From a checkpoint of a small image autoencoder: encoder arch mlp_mixer, encoder activation quick_gelu.
Rows from block 7 of the decoder of a small image autoencoder, named by matrix and row number. Each number is 128 + 24 x the weight over its row's rms, rounded and kept within 0 to 255. All counts start at 0.
Before each channel's rows are labels from the 100 images, of 14976, where the channel reaches its highest value: "patch colour" is the nearest of a few named colours to the mean colour under the peak. Only what is clearly more common there than usual is listed. The data: crops of objects in photos (Visual Genome).
# conv: 3x3 conv (decoder.decb.1.2.conv.weight, 48x48x3x3, each kernel summed), inputs 0-47

patch colour: pink; white
conv.45 [137 124 157 134 165 153 135 111 156 128 107 143 152 195 160 157 153 144 125 103 114 108 148 119 130 134 116 167 103 134 106 145 141 121  88 118 130 132 123 155  70 177 119 139 128 147 101 147]

patch colour: white
conv.37 [137  96  72  96 121 150  88 133  92 103 149 118 132 141 136 121 126 115  48 110 147 119 139 118 116 136 163 104 158 132 141 153  93 132 113 113 133 125 120 105 109 132 115 104  87 126 144 157]

patch colour: white; cyan
conv.21 [114 122  86 121 107 131 127 141  62 107 148 128 143 137 135 133 143 122  87 111 171 128 106 118 107 122 170  82 117 112 124 124  95  95 144 108 125 118 159  85 145 101 117 123 108  92 167 121]

patch colour: cyan
conv.13 [140 135 150 110 136  96 162 122  92 123 128 148 111 100 113 112 113 163 104 101 105 144 115 175 119 110 127  99  59 133 115 106  76 145 124 133 124 125 113 125 100  95 151 125 108  93 154 108]

patch colour: cyan; white
conv.1 [135 159 122 128 134 136 154  83  66 112 123 144  95 105 120 107 115 131 106  89 138 138 105 160 115 139 150 113  84 154  97 121  79 123 154 134 128 159 140 109 106 112 141 122 119  87 167 129]

patch colour: black
conv.2 [142 115 153 173 144 135 133  78  93 129 130 125 123 145 154 148 112 105 141 126 127  66 116  97 135 108 135 135 123 165 110 101 169 110 144 154 151 147 123 155 140 111 132 174 128  76 115 120]

patch colour: white
conv.19 [138 124 175 143 146 146 165 115 129  83 135 137 136 133 140 147 133 143  81 106 113  81 157 159 112 160 113 137 149 140  90 158 141 111 135 130 147 135 134 161 103 159 137 128 126 111  71 160]

patch colour: red
conv.17 [115 155 127 157 100 127  98 136 109 135 131 106 118 105 134  82 137 112 133 127 123 148  97 109 135 159 106 121 224 110 135 111 122 119  95 111 119 115 128  80 173 115 112 129 129 138 145 121]

patch colour: black
conv.33 [123 144 158 148 128 127 136 118 105 122  75 125 129 131 119 144 128 154 141 121  76  95 134 116 138  91  75 141 126 119 120  96 143  67 132 122 147 150 134 174 145 119 133 113 150  95  79 110]

patch colour: black
conv.15 [122 145 123 131 111 121 147  98  80 154 111 126 144 135 121 138 138 126 147  83 130 129  76 147 160 106 121  97 119 132 137  90 123  79 177 130 146 143 157  89 103 110 131 123 141 105 137  74]

patch colour: grey
conv.27 [117 128 102 112  93 107 137 137 150 114 114 105 130 104  85  76 112  77 142 127  81 142 123 146 122 118 107 168 101 129 122 102  92 168  74 115 126 112  84 130 126 112 116 139 138 139 126 124]

patch colour: white
conv.38 [127 127 125 139 124 149  97 136 111  85 162 114 135 118 149 124 129 125  42 128 147 107 153 113  98 171 146 110 178 132 119 161 111 110 147 112 128 137 151 134 135 132 136 123  82 107 128 164]

patch colour: red; orange
conv.14 [136 117 153 140 138 130 132 111 157 100 101 131 121 131 118 126 132 137 143 124  60  86 135 113 118 112  89 171 138 143  97 118 156 132  74 143 137 129 105 150  98 147 116 127 139 141  59 132]

patch colour: pink
conv.7 [148 140  95 131 137 175  96 105 136 114 138 105 132 149 125 116 127 127 116 118 172 121 116 111 136 157 186  97 107 161  98 118 109 171  96  92 113 129 133 124  77 165 140 118 142 149 119 151]

patch colour: cyan; blue
conv.40 [123 123 129 103 131 102 159 130  73 120 145 152 118  83  96 102 115 135  74  85 127 143 123 149 118 122 142  89  99 133 128 132  74 116 136 125 130 147 120 121 112  96 140 108 102  87 163 134]

patch colour: pink
conv.22 [115 125  97 144 109  88  86 174 137 100 158 135 151  92 116 130 137 135 107 137 111 132 162  88 112  87 140 144 161 147 109 116 114 163  57 134 114 132 128 127 112 124 119 114 114 150 127 156]

patch colour: black
conv.3 [116 138 168 118 129 130 148  68 138 144  87 125 126 129 123 117 134 169 154  96 104 130 124 133 156 115  90 149  95 132 118  82 135  73 145 122 142 139 132 169 102 145 104 115 151 122 123  88]

patch colour: white; pink
conv.46 [121 168 125 150 123 142  82 126 119 131 123 144  94 139 156 101 126 102 114 175 142  93 140  99 121 149 127  77 189 138 137 148 115 126 168 129 126 136 145 133 177 147 145 138 120 123  90 145]

patch colour: red
conv.28 [128 183 160 145 138 136 107 117 141  79 117 124 123 125 143 142 116 130 126 120 109  67 133 104  97  87  92 161 173 106  70  91 133  88 139 128 131 131 128 139 130 115 136 136 128 131 130 137]

patch colour: white
conv.4 [128 129 145 145 121 136 148 127 136  86 136 105 148 119 136 138 144 104  77 109 132  51 153 155  99 167 129 133 116 132  81 151 123 105 126 121 134 109 151 153 124 138 108 113 110  96  81 155]

patch colour: yellow
conv.39 [129 175 137 123 121  91 130 133 144 116 114 129 118  77 111 128 116 129 122 134  56 142 149 117 119 108  76 170 121 147 123 120 121 169  78 142 122 169  97 155 116 107 138 125 121 133 131 140]

patch colour: white; pink
conv.6 [132 113 168 131 148 166 137 152 154  89 111 132 105 137 109 118 131 123 102 109  88 112 150 123 104 132 137 179 105 148  91 146 151  76 115 122 138 149  80 161  97 163 136 122 123 137 112 149]

patch colour: white
conv.25 [130 142 172 143 132 111 149 126 115 100 127 127 139 124 144 123 146 132 103 101  98  58 150 144 114 152  91 126 126 118 100 152 120 103 140 125 139 136 130 165 115 130 121 127 122  77  52 146]

patch colour: white
conv.12 [126 138 138 122 124 122 133 128  94  72 148 130 133 118 142 134 120 140  71 116 133  89 150 150 101 168 126 101 117 132  97 157  89 113 156 108 130 132 148 145 117 118 128 126  93  58 110 155]

patch colour: white; pink
conv.29 [134 123  82 129 135 138 147 151 111 113 176 118 134 135 117 115 128 124  60 137 178 138 121 136 109 123 190 100 117 133 119 123 126  99 150 106 140 133 156  79 125 131 128 134 105 108 175 131]

patch colour: pink
conv.16 [110 119 112 152 124 132  80 185 110 130 150 150 112 113  93  99 122 129 117 117 128 134 127 104 123 128 102 104 224 123 134 143 121 117  82 104 131 129 124 101 137 108 136 149 117 135 144 147]

patch colour: black
conv.42 [161 133 118 115 120 108 129  89 153 123 142 138 114 132 111 140 152 109 133  99 129 154 151 111 136 116 143 135 119 137  84  95  95 200 120 143 141 122 133 131  78 152 191 166 123 116 141 130]

patch colour: grey
conv.23 [121 147 152 142 120 157 107 109 105 108 106 107 123 127 134 119 120 165 127  90 130 100 114  57 119 120 165 135 154 136  92 106 132  58 101 111 122 153 123 131 149 109 149 116 135 141  93 139]

patch colour: black
conv.41 [126 138 121 136 124 141 141 105 104 163  71 128 143 137 145 138 144 118 162 115 123 132  60 134 163 106 107 109 141 136 142  68 126 101 148 130 146 139 150  90 125 111 125 128 148 125 124  68]

patch colour: white
conv.34 [120 128 157 160 110 127 114 131 129  77 152  96 131 118 136 149 127  93  77 108 144  90 166 108  98 176 139 148 155  99  93 160 143 108 135 134 135 109 152 153 119 131 113 122 116 116 115 173]

patch colour: black
conv.32 [150 147  93 131 103  46  93 138 157 132 163 160 152  84 132 152 122 145 149 121 138 118 139  98 146 118 126 156 106 111  95 121  78 134 134 119 125  95 142 147 142 137 134 127 138 115 153 123]

patch colour: brown
conv.36 [119  79 150 135 119 145 140 108 158 123  91 121 128 132 101 112 118 119 163 119  93 100 115 124 133  95  78 157 132 141 112  89 159  94  88 138 129 113 114 144  89 154 121 117 152 126  76 119]

patch colour: black
conv.8 [150 128 149 152 130 109 134 109 130 141 122 151 136 129 106 136 141 118 163  98 169  93 138 166 149 170 105 114  78 149 106 106 115 118 115 134 104  99 166 112  76 143 108  92 127 108  92 105]

patch colour: black
conv.26 [126 127 112 136 126 129 148 107 130 157  62 121 150 107 110 116 131 121 188 108 115 116  82 131 172 166  81 134 123 139 142 106 140 109 143 139 154 132 158 131 124 131 122 121 168 123 112  78]