Weights of a small image autoencoder.
Training: nadamw at rate 0.002, 15600 steps, batches of 128.
Data: trained on crops of objects in photos (Visual Genome), 123503 training examples.
Rows from block 6 of the decoder, named by matrix and row number. Each number is 50 + 15 x the weight over its row's rms, rounded and kept within 0 to 99. All counts start at 0. After the name is the row's rms in percent of the matrix's.
# conv: 3x3 conv (decoder.decb.1.1.conv.weight, 48x48x3x3), inputs 12-23, a 3x3 kernel for each
conv.0 133:55 51 46 48 49 51 52 57 50 36 54 76 28 35 73 26 39 76 62 48 31 55 48 29 57 54 29 24 45 47 44 54 47 28 48 48 57 44 47 41 50 47 45 55 50 83 43 00 48 90 39 08 39 93 42 40 52 36 41 50 39 37 54 61 56 51 62 55 53 62 58 56 77 37 31 52 09 47 53 22 53 29 60 40 21 60 46 32 67 43 39 54 59 45 62 64 47 67 60 57 40 43 67 46 56 71 56 63
conv.1 077:38 36 29 48 42 33 27 19 15 53 58 51 50 61 38 52 66 48 50 55 54 56 58 56 64 67 66 54 64 35 76 79 58 65 72 40 55 41 49 37 37 33 49 40 48 44 42 44 42 22 27 37 37 31 60 70 61 75 63 78 57 69 57 43 42 46 46 47 48 49 47 52 69 90 66 76 82 70 35 41 30 40 60 60 24 53 58 16 40 53 51 49 50 56 51 51 56 55 50 47 64 49 65 70 64 49 64 49
conv.2 091:60 57 12 66 63 08 63 61 32 40 39 70 39 42 60 48 42 61 54 57 39 58 70 38 60 66 42 50 36 32 32 26 26 61 31 36 36 58 33 41 62 40 40 38 34 40 47 33 27 44 47 41 27 43 43 65 77 34 53 74 34 51 77 13 72 57 33 77 65 35 68 48 56 34 67 56 38 68 52 43 64 47 32 58 52 24 41 53 20 38 54 36 40 68 53 44 56 49 36 38 44 30 49 47 38 42 39 30
conv.3 093:33 41 43 37 47 43 36 40 36 39 39 48 45 53 53 47 45 61 21 19 39 68 73 60 59 25 58 58 46 52 54 50 57 50 51 46 52 68 73 60 77 77 36 43 50 42 33 36 47 36 32 49 54 44 57 47 55 41 41 44 48 40 39 61 57 59 72 73 66 54 41 45 65 55 45 50 59 69 52 63 70 52 49 44 53 43 38 65 36 48 59 67 64 71 78 80 68 71 69 48 57 38 52 50 52 48 48 46
conv.4 122:50 52 56 60 57 63 40 45 60 28 23 25 44 45 42 19 38 42 65 56 58 52 54 51 46 56 44 24 32 34 56 49 48 63 58 48 28 40 33 42 54 41 40 53 44 67 79 74 83 75 78 91 93 95 49 50 39 51 57 42 63 64 61 48 59 55 42 50 57 45 46 46 19 13 24 31 24 38 64 79 69 54 45 51 41 45 51 40 46 49 51 47 47 55 59 53 60 54 50 55 47 43 51 53 55 55 55 56
conv.5 093:65 67 48 60 50 60 43 67 67 51 55 61 53 45 46 45 47 58 21 29 37 64 67 50 54 61 48 54 41 56 44 54 65 52 40 39 35 48 50 61 66 48 51 47 60 44 20 28 73 82 69 51 61 49 44 50 54 67 69 67 44 45 40 23 34 24 48 57 48 56 62 54 80 47 41 46 56 60 19 50 12 57 44 65 57 66 72 53 69 71 38 35 41 37 46 41 57 64 51 35 45 49 66 72 69 74 88 78
conv.6 112:54 56 58 51 46 43 40 44 49 48 57 47 51 79 66 73 87 69 50 52 45 32 21 42 41 46 40 49 37 39 58 44 29 42 46 36 57 56 62 50 54 48 41 48 44 73 58 72 52 50 51 42 55 56 48 43 54 58 48 55 57 53 56 61 63 58 59 59 54 50 47 54 33 29 57 50 60 58 51 60 59 43 46 53 52 38 42 65 46 60 47 51 45 76 83 75 46 50 30 64 78 62 50 63 54 43 60 57
conv.7 080:51 51 45 54 57 60 72 56 43 61 58 55 76 45 52 71 59 32 25 57 19 79 74 70 69 76 72 54 49 61 58 58 62 52 50 66 50 66 50 55 52 66 47 61 51 50 65 61 35 36 47 23 00 00 59 54 55 48 50 42 58 49 51 37 36 41 37 31 45 38 38 53 49 52 45 73 75 56 50 58 43 44 53 53 42 66 51 68 52 50 55 52 46 52 41 47 47 44 42 41 55 29 44 43 36 38 32 17
conv.8 095:61 61 71 67 76 83 47 55 62 39 47 27 42 55 42 54 66 47 20 38 29 30 41 29 21 34 27 15 37 48 16 31 41 31 43 37 50 75 63 39 72 58 30 53 37 48 54 52 12 12 16 59 43 48 42 56 59 13 37 42 26 24 29 54 63 67 60 66 70 49 59 60 29 28 41 20 20 34 62 55 73 54 39 62 55 49 66 76 28 46 30 45 36 45 58 47 36 52 43 46 60 62 39 62 68 39 50 57
conv.9 087:51 56 52 52 36 42 44 48 41 32 40 39 51 76 44 55 68 73 38 22 44 25 36 36 30 20 36 62 58 48 68 98 78 69 76 60 40 69 40 60 48 63 41 51 40 55 56 63 55 53 58 54 51 48 71 59 72 54 87 66 72 61 74 19 26 19 17 22 13 24 24 18 57 40 64 46 56 50 59 59 52 45 47 47 49 42 45 47 51 55 47 61 50 55 64 60 60 76 58 60 50 70 53 57 69 68 62 75
conv.10 074:44 53 39 35 47 21 37 43 19 54 49 52 52 51 30 61 53 48 70 72 62 63 90 53 81 88 71 52 68 61 56 59 61 54 67 62 47 41 36 57 52 49 55 54 52 52 60 58 50 64 64 49 52 49 45 52 42 48 46 47 49 49 48 50 36 46 52 36 48 54 35 49 55 80 44 68 81 60 39 62 30 40 66 63 37 35 59 23 41 47 57 46 53 46 38 38 53 48 51 46 70 39 46 67 48 32 54 37
conv.11 141:33 36 41 39 42 42 48 42 48 85 82 54 56 68 57 35 30 48 47 49 50 45 52 44 33 47 44 61 71 58 67 57 49 40 33 31 41 39 49 29 32 41 39 36 31 36 00 21 54 38 37 65 60 51 58 54 56 42 41 28 33 21 33 45 48 44 59 64 61 61 55 59 48 60 58 70 68 58 42 48 39 29 27 31 44 53 43 22 38 45 56 59 49 61 59 59 42 40 48 39 52 49 37 52 53 70 60 57
conv.12 132:46 48 54 36 61 65 44 49 30 60 66 39 60 78 56 47 60 40 52 55 43 58 66 68 52 53 41 40 77 73 47 68 48 36 51 48 55 63 42 39 39 31 28 35 28 17 14 10 41 39 58 69 76 75 65 90 75 42 40 48 21 29 50 35 38 43 31 41 47 38 44 51 12 24 43 48 43 55 52 58 56 48 68 75 61 83 76 36 47 32 55 72 59 55 65 63 51 60 54 54 70 68 52 69 69 30 33 44
conv.13 139:48 36 60 35 61 76 36 58 65 52 49 43 52 48 46 49 47 41 29 31 38 55 62 59 31 40 44 46 70 71 47 63 60 49 55 55 46 57 42 49 47 39 50 50 36 44 48 54 57 59 66 30 27 33 53 92 74 57 94 71 45 64 61 53 53 48 45 56 52 44 57 53 33 46 58 25 66 57 41 44 45 38 55 77 49 83 99 44 69 93 48 55 45 51 58 50 54 62 57 52 63 66 61 81 85 60 78 69
conv.14 108:55 47 42 33 36 39 38 47 51 42 42 33 51 33 27 42 44 31 60 32 59 45 41 39 68 57 68 48 48 67 55 61 64 48 46 52 56 65 60 53 60 39 57 53 55 17 24 36 42 79 89 23 26 33 33 64 65 65 81 78 39 62 57 28 53 28 40 57 47 30 56 43 59 48 42 58 60 61 64 62 57 50 62 66 40 61 88 23 72 78 50 53 57 50 56 58 51 51 49 51 38 40 58 62 62 54 65 66
conv.15 094:45 38 20 13 16 27 02 30 39 50 55 46 64 53 58 57 61 56 30 28 37 66 65 63 30 39 43 49 38 42 53 40 53 54 50 52 69 60 64 63 62 65 63 60 60 70 17 40 77 82 81 61 60 62 61 51 51 33 52 41 48 41 53 53 50 36 51 45 38 52 49 49 22 06 52 08 22 39 30 38 42 29 46 18 26 37 35 16 52 57 65 62 68 64 65 61 76 64 74 59 60 52 55 62 57 50 68 73
conv.16 113:59 50 37 30 52 52 42 58 31 43 62 43 23 65 58 53 91 66 25 42 52 60 57 53 47 60 79 28 35 56 37 59 62 30 60 74 47 73 65 53 65 71 39 61 60 59 47 44 63 48 52 64 61 58 45 59 52 62 66 52 60 54 67 50 44 31 50 43 34 43 43 38 38 55 46 44 63 52 56 49 32 46 64 48 50 83 64 13 60 26 42 58 53 48 66 62 58 69 68 48 49 44 52 77 66 46 55 47
conv.17 074:52 50 59 46 50 69 40 48 59 54 52 40 50 53 36 64 73 59 41 33 48 47 52 45 41 40 50 57 49 49 73 61 43 85 69 65 54 39 45 61 55 49 39 32 40 49 27 47 61 47 79 52 39 48 56 61 66 45 62 64 38 34 50 59 57 36 64 61 50 51 49 39 64 66 84 33 35 51 29 24 28 40 22 31 43 35 44 30 27 26 47 46 37 65 63 53 68 63 51 24 50 50 43 59 55 35 47 46
conv.18 089:53 56 50 54 50 51 50 52 44 37 44 32 45 68 48 57 55 57 21 27 17 04 31 22 19 00 22 49 58 49 61 65 64 54 64 56 49 63 56 56 60 62 39 52 42 49 51 57 59 56 54 55 56 50 41 54 48 54 41 59 39 52 43 55 48 53 55 51 53 57 50 55 29 56 39 54 38 71 49 76 54 57 54 51 47 52 55 59 48 54 56 66 57 79 80 70 65 76 62 50 50 55 49 48 48 41 49 50
conv.19 085:57 51 54 65 70 77 40 47 54 58 40 46 44 24 43 45 38 53 31 40 42 39 40 46 44 46 46 56 51 61 53 55 62 60 57 62 53 58 54 45 47 57 45 58 54 83 82 61 66 45 48 13 00 16 54 57 60 35 36 36 36 36 36 53 48 49 56 51 56 56 50 53 43 24 48 60 35 56 63 52 66 50 46 55 36 61 63 54 95 45 60 58 55 41 44 42 43 45 47 39 48 52 41 49 57 57 40 60
conv.20 104:18 04 48 15 36 57 17 46 65 37 46 55 40 25 50 38 41 40 35 69 24 69 55 64 59 76 39 37 43 61 45 61 60 48 52 47 53 60 47 55 52 43 51 34 45 47 58 54 46 57 55 34 25 34 51 52 56 47 61 48 45 41 32 25 24 27 11 24 30 18 24 38 66 75 69 63 86 67 54 48 48 33 55 76 28 63 81 27 64 79 56 40 54 49 46 43 62 55 52 53 64 67 56 74 77 58 70 70
conv.21 095:66 66 64 60 68 53 54 58 46 57 66 61 55 58 52 48 57 55 45 56 38 50 29 48 36 51 29 54 65 55 58 69 65 56 64 61 67 33 47 50 34 39 63 44 50 73 78 87 32 19 37 42 31 43 60 68 55 74 71 70 62 72 59 23 33 37 04 15 23 26 39 38 52 57 49 58 62 46 45 32 37 49 59 46 49 65 43 44 58 42 39 45 46 42 40 50 40 46 50 47 37 44 44 53 31 44 42 47
conv.22 072:49 63 62 58 71 71 59 71 70 54 47 61 47 29 47 57 30 49 50 60 53 68 71 68 62 73 65 61 41 56 51 21 47 65 42 56 42 28 40 58 44 53 60 54 60 50 61 54 54 67 66 33 22 30 45 32 43 31 40 31 47 33 49 71 62 78 76 69 83 70 62 76 51 53 46 51 56 47 44 46 43 42 45 50 27 40 46 32 45 48 43 32 45 24 11 33 40 31 42 52 49 44 53 61 50 50 53 45
conv.23 118:34 27 33 31 31 45 13 28 37 59 61 71 62 54 71 67 52 75 50 45 37 41 42 31 50 41 43 43 41 47 40 38 50 54 42 54 46 35 45 43 32 49 58 42 60 45 59 62 25 37 38 19 07 24 61 49 52 58 50 48 58 41 45 42 52 55 46 58 59 52 62 62 94 99 69 83 57 32 66 43 25 43 59 65 33 54 67 40 58 68 58 55 69 55 50 65 59 58 67 43 50 44 51 54 52 53 58 46
conv.24 077:56 49 51 46 49 45 45 40 47 46 53 33 68 76 48 64 81 59 22 38 33 28 24 32 13 30 24 53 64 46 69 83 67 61 71 51 48 59 48 52 61 53 34 47 29 41 34 44 48 44 43 55 57 48 65 72 68 69 73 76 60 67 63 23 21 20 24 19 22 25 19 23 28 33 42 34 43 46 47 46 50 49 51 42 40 61 48 48 58 57 61 65 55 75 75 64 71 75 61 46 50 47 56 66 65 57 75 65
conv.25 091:43 50 48 53 59 58 52 57 48 53 56 59 59 48 56 65 60 58 61 61 59 65 70 60 69 70 65 54 54 62 53 55 53 50 57 62 35 27 33 41 30 40 44 42 48 44 50 41 56 62 56 18 08 20 52 60 55 61 49 52 40 47 47 58 59 64 63 63 67 59 58 63 57 61 52 63 64 56 51 53 45 50 64 67 44 61 60 40 58 53 45 38 50 43 39 51 43 41 48 61 65 55 69 69 60 59 61 46
conv.26 092:51 30 06 59 68 57 53 60 52 46 57 52 57 57 55 51 65 53 35 73 09 73 68 64 44 74 30 49 58 59 50 58 54 41 48 39 67 59 44 58 46 40 47 40 40 50 54 53 45 46 51 34 38 49 60 57 47 58 54 51 49 52 44 35 33 23 27 25 19 31 32 25 63 73 57 47 78 36 46 48 45 56 75 67 67 91 82 61 78 72 39 29 43 40 37 40 49 44 48 65 71 53 79 79 71 65 67 55
conv.27 098:54 65 66 67 80 71 62 68 63 42 41 49 42 46 50 42 52 53 41 43 38 31 36 35 37 39 36 51 48 42 35 23 28 40 39 50 64 58 74 51 56 63 48 43 63 68 69 66 45 26 28 56 39 42 59 46 26 57 13 32 49 37 31 74 67 70 77 70 72 72 65 65 34 38 34 31 32 30 41 34 48 61 45 33 73 43 18 60 20 18 41 44 41 44 55 47 42 47 48 46 37 20 45 29 10 17 20 17
conv.28 111:43 47 48 46 51 52 44 56 54 64 69 53 52 63 54 31 50 41 54 64 55 58 57 48 54 52 52 38 42 45 32 46 43 36 45 42 67 77 84 50 70 68 60 80 66 63 38 54 63 28 42 67 80 74 37 48 55 55 41 60 48 48 48 61 58 58 58 57 55 47 42 41 35 38 42 58 39 69 78 78 99 55 26 24 54 26 25 58 46 39 55 63 55 49 63 63 48 53 51 34 41 43 29 56 56 24 49 34
conv.29 136:43 44 53 55 56 57 57 45 45 19 19 09 42 31 29 36 37 35 64 74 66 51 62 60 39 39 44 21 22 21 45 26 35 55 42 51 44 30 44 60 62 66 56 63 62 89 94 81 47 47 32 56 60 55 44 49 44 58 57 57 57 60 64 71 67 65 58 56 58 41 38 34 65 62 65 20 00 27 54 55 62 47 52 62 47 52 45 52 43 25 40 36 39 54 49 53 64 69 65 59 61 57 55 48 51 31 25 35
conv.30 082:55 49 44 41 30 29 36 30 21 41 53 22 51 60 40 42 61 32 45 47 54 42 36 41 40 42 43 51 64 45 70 77 56 56 70 52 58 66 64 60 57 63 53 59 51 38 34 43 28 17 26 47 52 55 51 63 54 60 52 57 44 54 44 14 18 22 10 15 13 14 14 18 42 41 51 56 53 51 61 58 58 68 45 55 66 49 51 63 49 52 59 61 53 65 71 64 60 59 51 60 57 60 59 47 69 62 68 58
conv.31 077:51 62 59 59 67 70 57 65 60 41 44 57 50 36 51 53 48 52 61 65 61 73 76 70 70 75 68 47 41 54 47 36 48 55 43 52 40 29 33 55 43 52 51 49 55 51 58 48 58 67 62 26 21 30 49 46 43 45 44 46 49 46 56 61 59 67 61 65 68 59 57 66 58 61 50 56 59 48 43 46 37 40 62 61 30 62 54 29 58 50 39 29 48 24 13 43 39 32 48 60 62 53 68 69 58 57 54 41
conv.32 089:47 60 62 66 79 82 51 53 54 34 46 31 41 53 47 39 51 38 22 23 26 30 34 26 23 27 31 36 54 54 33 45 40 36 45 46 65 85 66 51 75 56 52 65 49 51 49 51 51 47 49 47 44 46 37 53 44 19 17 20 15 18 20 57 64 61 65 69 66 57 61 55 28 38 54 38 50 53 59 70 70 48 64 68 57 68 68 49 39 42 57 59 53 65 66 58 58 58 51 55 68 56 55 67 55 33 35 31
conv.33 126:74 66 69 70 38 37 66 41 41 70 54 64 57 46 52 63 48 54 52 49 53 42 45 44 51 45 50 49 34 47 46 32 44 49 43 53 48 30 46 49 36 50 55 40 48 53 58 58 46 35 48 45 32 42 39 33 44 38 37 39 54 52 52 61 51 56 60 49 55 65 54 58 52 48 41 63 61 56 62 65 62 30 25 26 26 24 20 31 29 31 54 50 54 44 43 48 45 45 49 15 14 18 15 14 18 22 20 27
conv.34 096:32 25 18 24 11 11 30 11 16 59 56 54 60 65 53 65 63 53 57 64 56 60 62 60 65 73 63 61 70 49 76 76 64 62 73 49 42 36 34 40 22 34 43 37 33 51 53 52 51 56 48 56 55 45 69 81 62 79 75 75 64 78 60 43 31 34 45 32 32 45 33 35 71 77 65 75 85 66 51 52 40 41 59 56 46 63 64 37 48 62 53 56 48 61 57 54 50 55 44 61 64 57 78 83 67 71 74 64
conv.35 075:54 52 52 53 50 47 65 68 63 45 52 39 56 60 50 55 61 60 37 36 44 22 18 31 33 23 39 52 50 48 48 48 49 50 48 44 52 51 68 56 56 71 48 44 56 34 25 36 50 38 42 53 54 49 35 29 35 33 23 30 35 20 18 74 66 69 79 70 73 77 66 71 44 36 43 48 35 50 61 59 62 60 37 22 51 30 05 75 47 26 51 62 56 57 70 65 58 66 62 39 21 36 30 23 31 52 37 47
conv.36 098:45 47 47 45 40 42 54 49 68 63 57 54 44 53 61 60 67 47 40 17 29 44 47 40 68 63 59 42 35 48 55 45 38 47 32 50 51 50 61 48 30 36 48 49 53 42 11 61 62 62 49 65 85 65 56 59 66 43 50 37 52 49 58 39 45 32 62 66 57 61 68 70 05 37 38 47 46 41 65 88 58 54 40 45 71 68 44 64 46 68 67 77 79 60 73 76 55 54 60 34 50 46 48 48 49 79 69 70
conv.37 106:50 51 36 51 54 23 46 47 33 28 37 44 33 45 56 34 32 47 64 47 28 68 63 27 80 59 16 62 68 53 72 74 60 63 71 40 71 34 47 60 54 48 75 43 48 53 39 52 50 40 05 31 46 48 47 69 52 63 59 63 41 67 38 55 61 44 63 67 47 58 59 56 40 45 46 42 53 58 23 38 33 34 57 38 18 54 22 26 62 23 46 51 45 57 49 45 53 51 40 64 38 32 76 37 23 75 55 23
conv.38 088:43 38 37 44 26 29 28 37 54 30 42 37 49 70 53 54 75 75 37 66 27 79 53 72 44 73 42 54 38 29 60 76 56 53 66 30 42 48 39 50 66 62 37 51 39 51 56 42 53 45 42 48 42 58 68 44 46 50 64 49 80 47 44 30 43 26 24 43 26 35 42 36 69 69 64 53 77 57 47 65 39 41 58 56 45 51 69 50 56 80 45 65 42 67 74 66 63 78 68 67 66 63 63 84 68 63 76 67
conv.39 080:41 37 36 49 40 42 46 50 36 56 38 55 45 45 46 55 49 51 39 40 12 53 48 31 51 51 14 48 42 53 47 30 45 61 44 61 35 76 54 43 80 59 33 57 55 48 43 38 49 45 42 43 34 32 29 37 46 27 42 41 27 31 44 78 59 19 85 67 22 75 54 03 45 45 47 49 47 54 41 41 50 43 44 39 50 33 35 48 29 30 38 53 48 47 65 60 49 62 51 35 46 31 42 52 43 30 46 34
conv.40 073:47 42 36 51 49 38 65 62 42 77 68 64 68 46 51 59 49 31 53 52 53 60 58 47 53 48 39 44 56 57 21 36 35 16 37 37 65 63 52 84 54 61 78 85 66 50 58 46 66 72 81 01 08 34 52 56 53 49 54 51 41 48 32 35 39 28 28 41 28 36 46 41 49 62 69 50 65 69 65 62 65 48 54 61 39 50 61 59 44 48 55 58 53 44 40 35 34 37 38 37 47 50 39 33 58 32 39 37
conv.41 097:31 50 68 13 38 49 66 82 83 59 55 63 54 53 47 52 60 56 52 53 60 39 50 62 37 50 50 61 29 42 50 56 61 51 42 50 42 47 55 57 60 50 33 40 39 40 58 48 39 47 38 41 38 56 52 44 43 59 65 55 39 39 38 39 36 51 47 43 57 54 51 58 04 27 20 26 55 51 26 46 37 72 63 44 58 66 58 58 75 67 43 40 48 44 48 46 53 51 46 49 57 56 64 69 58 64 69 57
conv.42 142:45 45 38 59 51 50 65 40 31 66 84 33 54 64 36 48 59 37 38 63 67 42 60 70 31 53 67 51 53 47 58 47 36 47 48 45 49 36 38 52 58 42 55 58 49 57 00 78 24 52 76 52 78 06 50 46 51 49 44 53 48 49 54 47 54 54 52 53 59 50 53 56 14 52 75 36 36 62 46 62 45 56 43 44 56 54 35 48 52 33 56 47 42 55 48 50 60 55 62 35 53 63 40 44 58 42 67 63
conv.43 119:61 53 44 45 35 21 54 46 38 56 65 61 43 66 47 33 28 30 25 29 30 38 46 48 62 66 71 67 67 55 54 46 55 32 49 27 45 34 51 57 41 26 49 34 38 30 23 36 86 99 94 39 49 41 33 42 50 37 46 54 46 54 50 48 47 42 53 48 50 43 53 47 61 77 79 54 58 61 47 37 46 41 49 40 42 54 52 35 46 63 65 65 58 60 50 41 49 56 31 48 56 28 69 55 55 55 50 55
conv.44 074:60 61 54 61 66 64 57 62 58 41 47 25 56 67 52 52 73 49 25 25 36 32 26 17 22 22 23 50 53 48 61 63 51 52 53 48 61 71 69 46 68 57 45 52 51 39 26 29 57 47 46 61 61 51 53 53 58 50 54 53 49 45 53 61 60 60 67 63 62 62 57 58 12 00 30 34 37 38 59 55 57 63 53 45 66 64 51 63 72 41 69 70 61 84 95 76 72 73 64 58 53 51 56 63 59 59 66 58
conv.45 095:24 31 32 10 17 24 78 86 91 55 62 46 57 64 56 30 52 51 48 63 53 39 25 46 33 37 38 71 68 55 49 65 66 57 62 56 56 45 60 52 61 49 59 53 65 88 77 78 49 49 46 47 47 49 47 30 39 63 71 64 50 47 44 52 55 54 48 49 50 54 55 51 56 26 48 42 49 54 67 50 56 14 25 06 52 64 60 62 72 75 37 43 43 39 52 47 45 46 43 49 47 52 63 73 64 62 67 63
conv.46 092:53 38 47 29 50 21 50 28 49 62 58 69 52 54 51 51 57 50 54 67 45 60 40 56 49 67 30 55 66 56 62 71 58 51 61 43 70 38 31 62 49 35 69 54 49 57 57 65 47 45 46 46 48 47 55 65 56 67 71 64 41 69 43 17 00 20 15 00 12 26 11 25 57 75 57 63 74 65 52 32 50 37 52 51 32 63 62 45 42 57 51 52 49 49 41 48 49 51 44 42 39 46 26 60 32 48 36 51
conv.47 065:51 61 59 58 68 66 59 66 61 43 43 46 46 36 37 44 36 32 57 67 57 75 76 73 72 84 70 40 37 42 40 34 36 41 36 39 52 50 54 51 52 54 57 57 61 44 49 43 56 68 64 47 51 55 41 39 40 33 41 31 24 23 32 68 64 73 73 70 78 67 62 72 54 57 50 58 66 56 45 49 46 48 57 58 45 56 56 46 52 55 32 30 36 26 27 28 27 25 26 60 62 50 68 79 59 62 65 52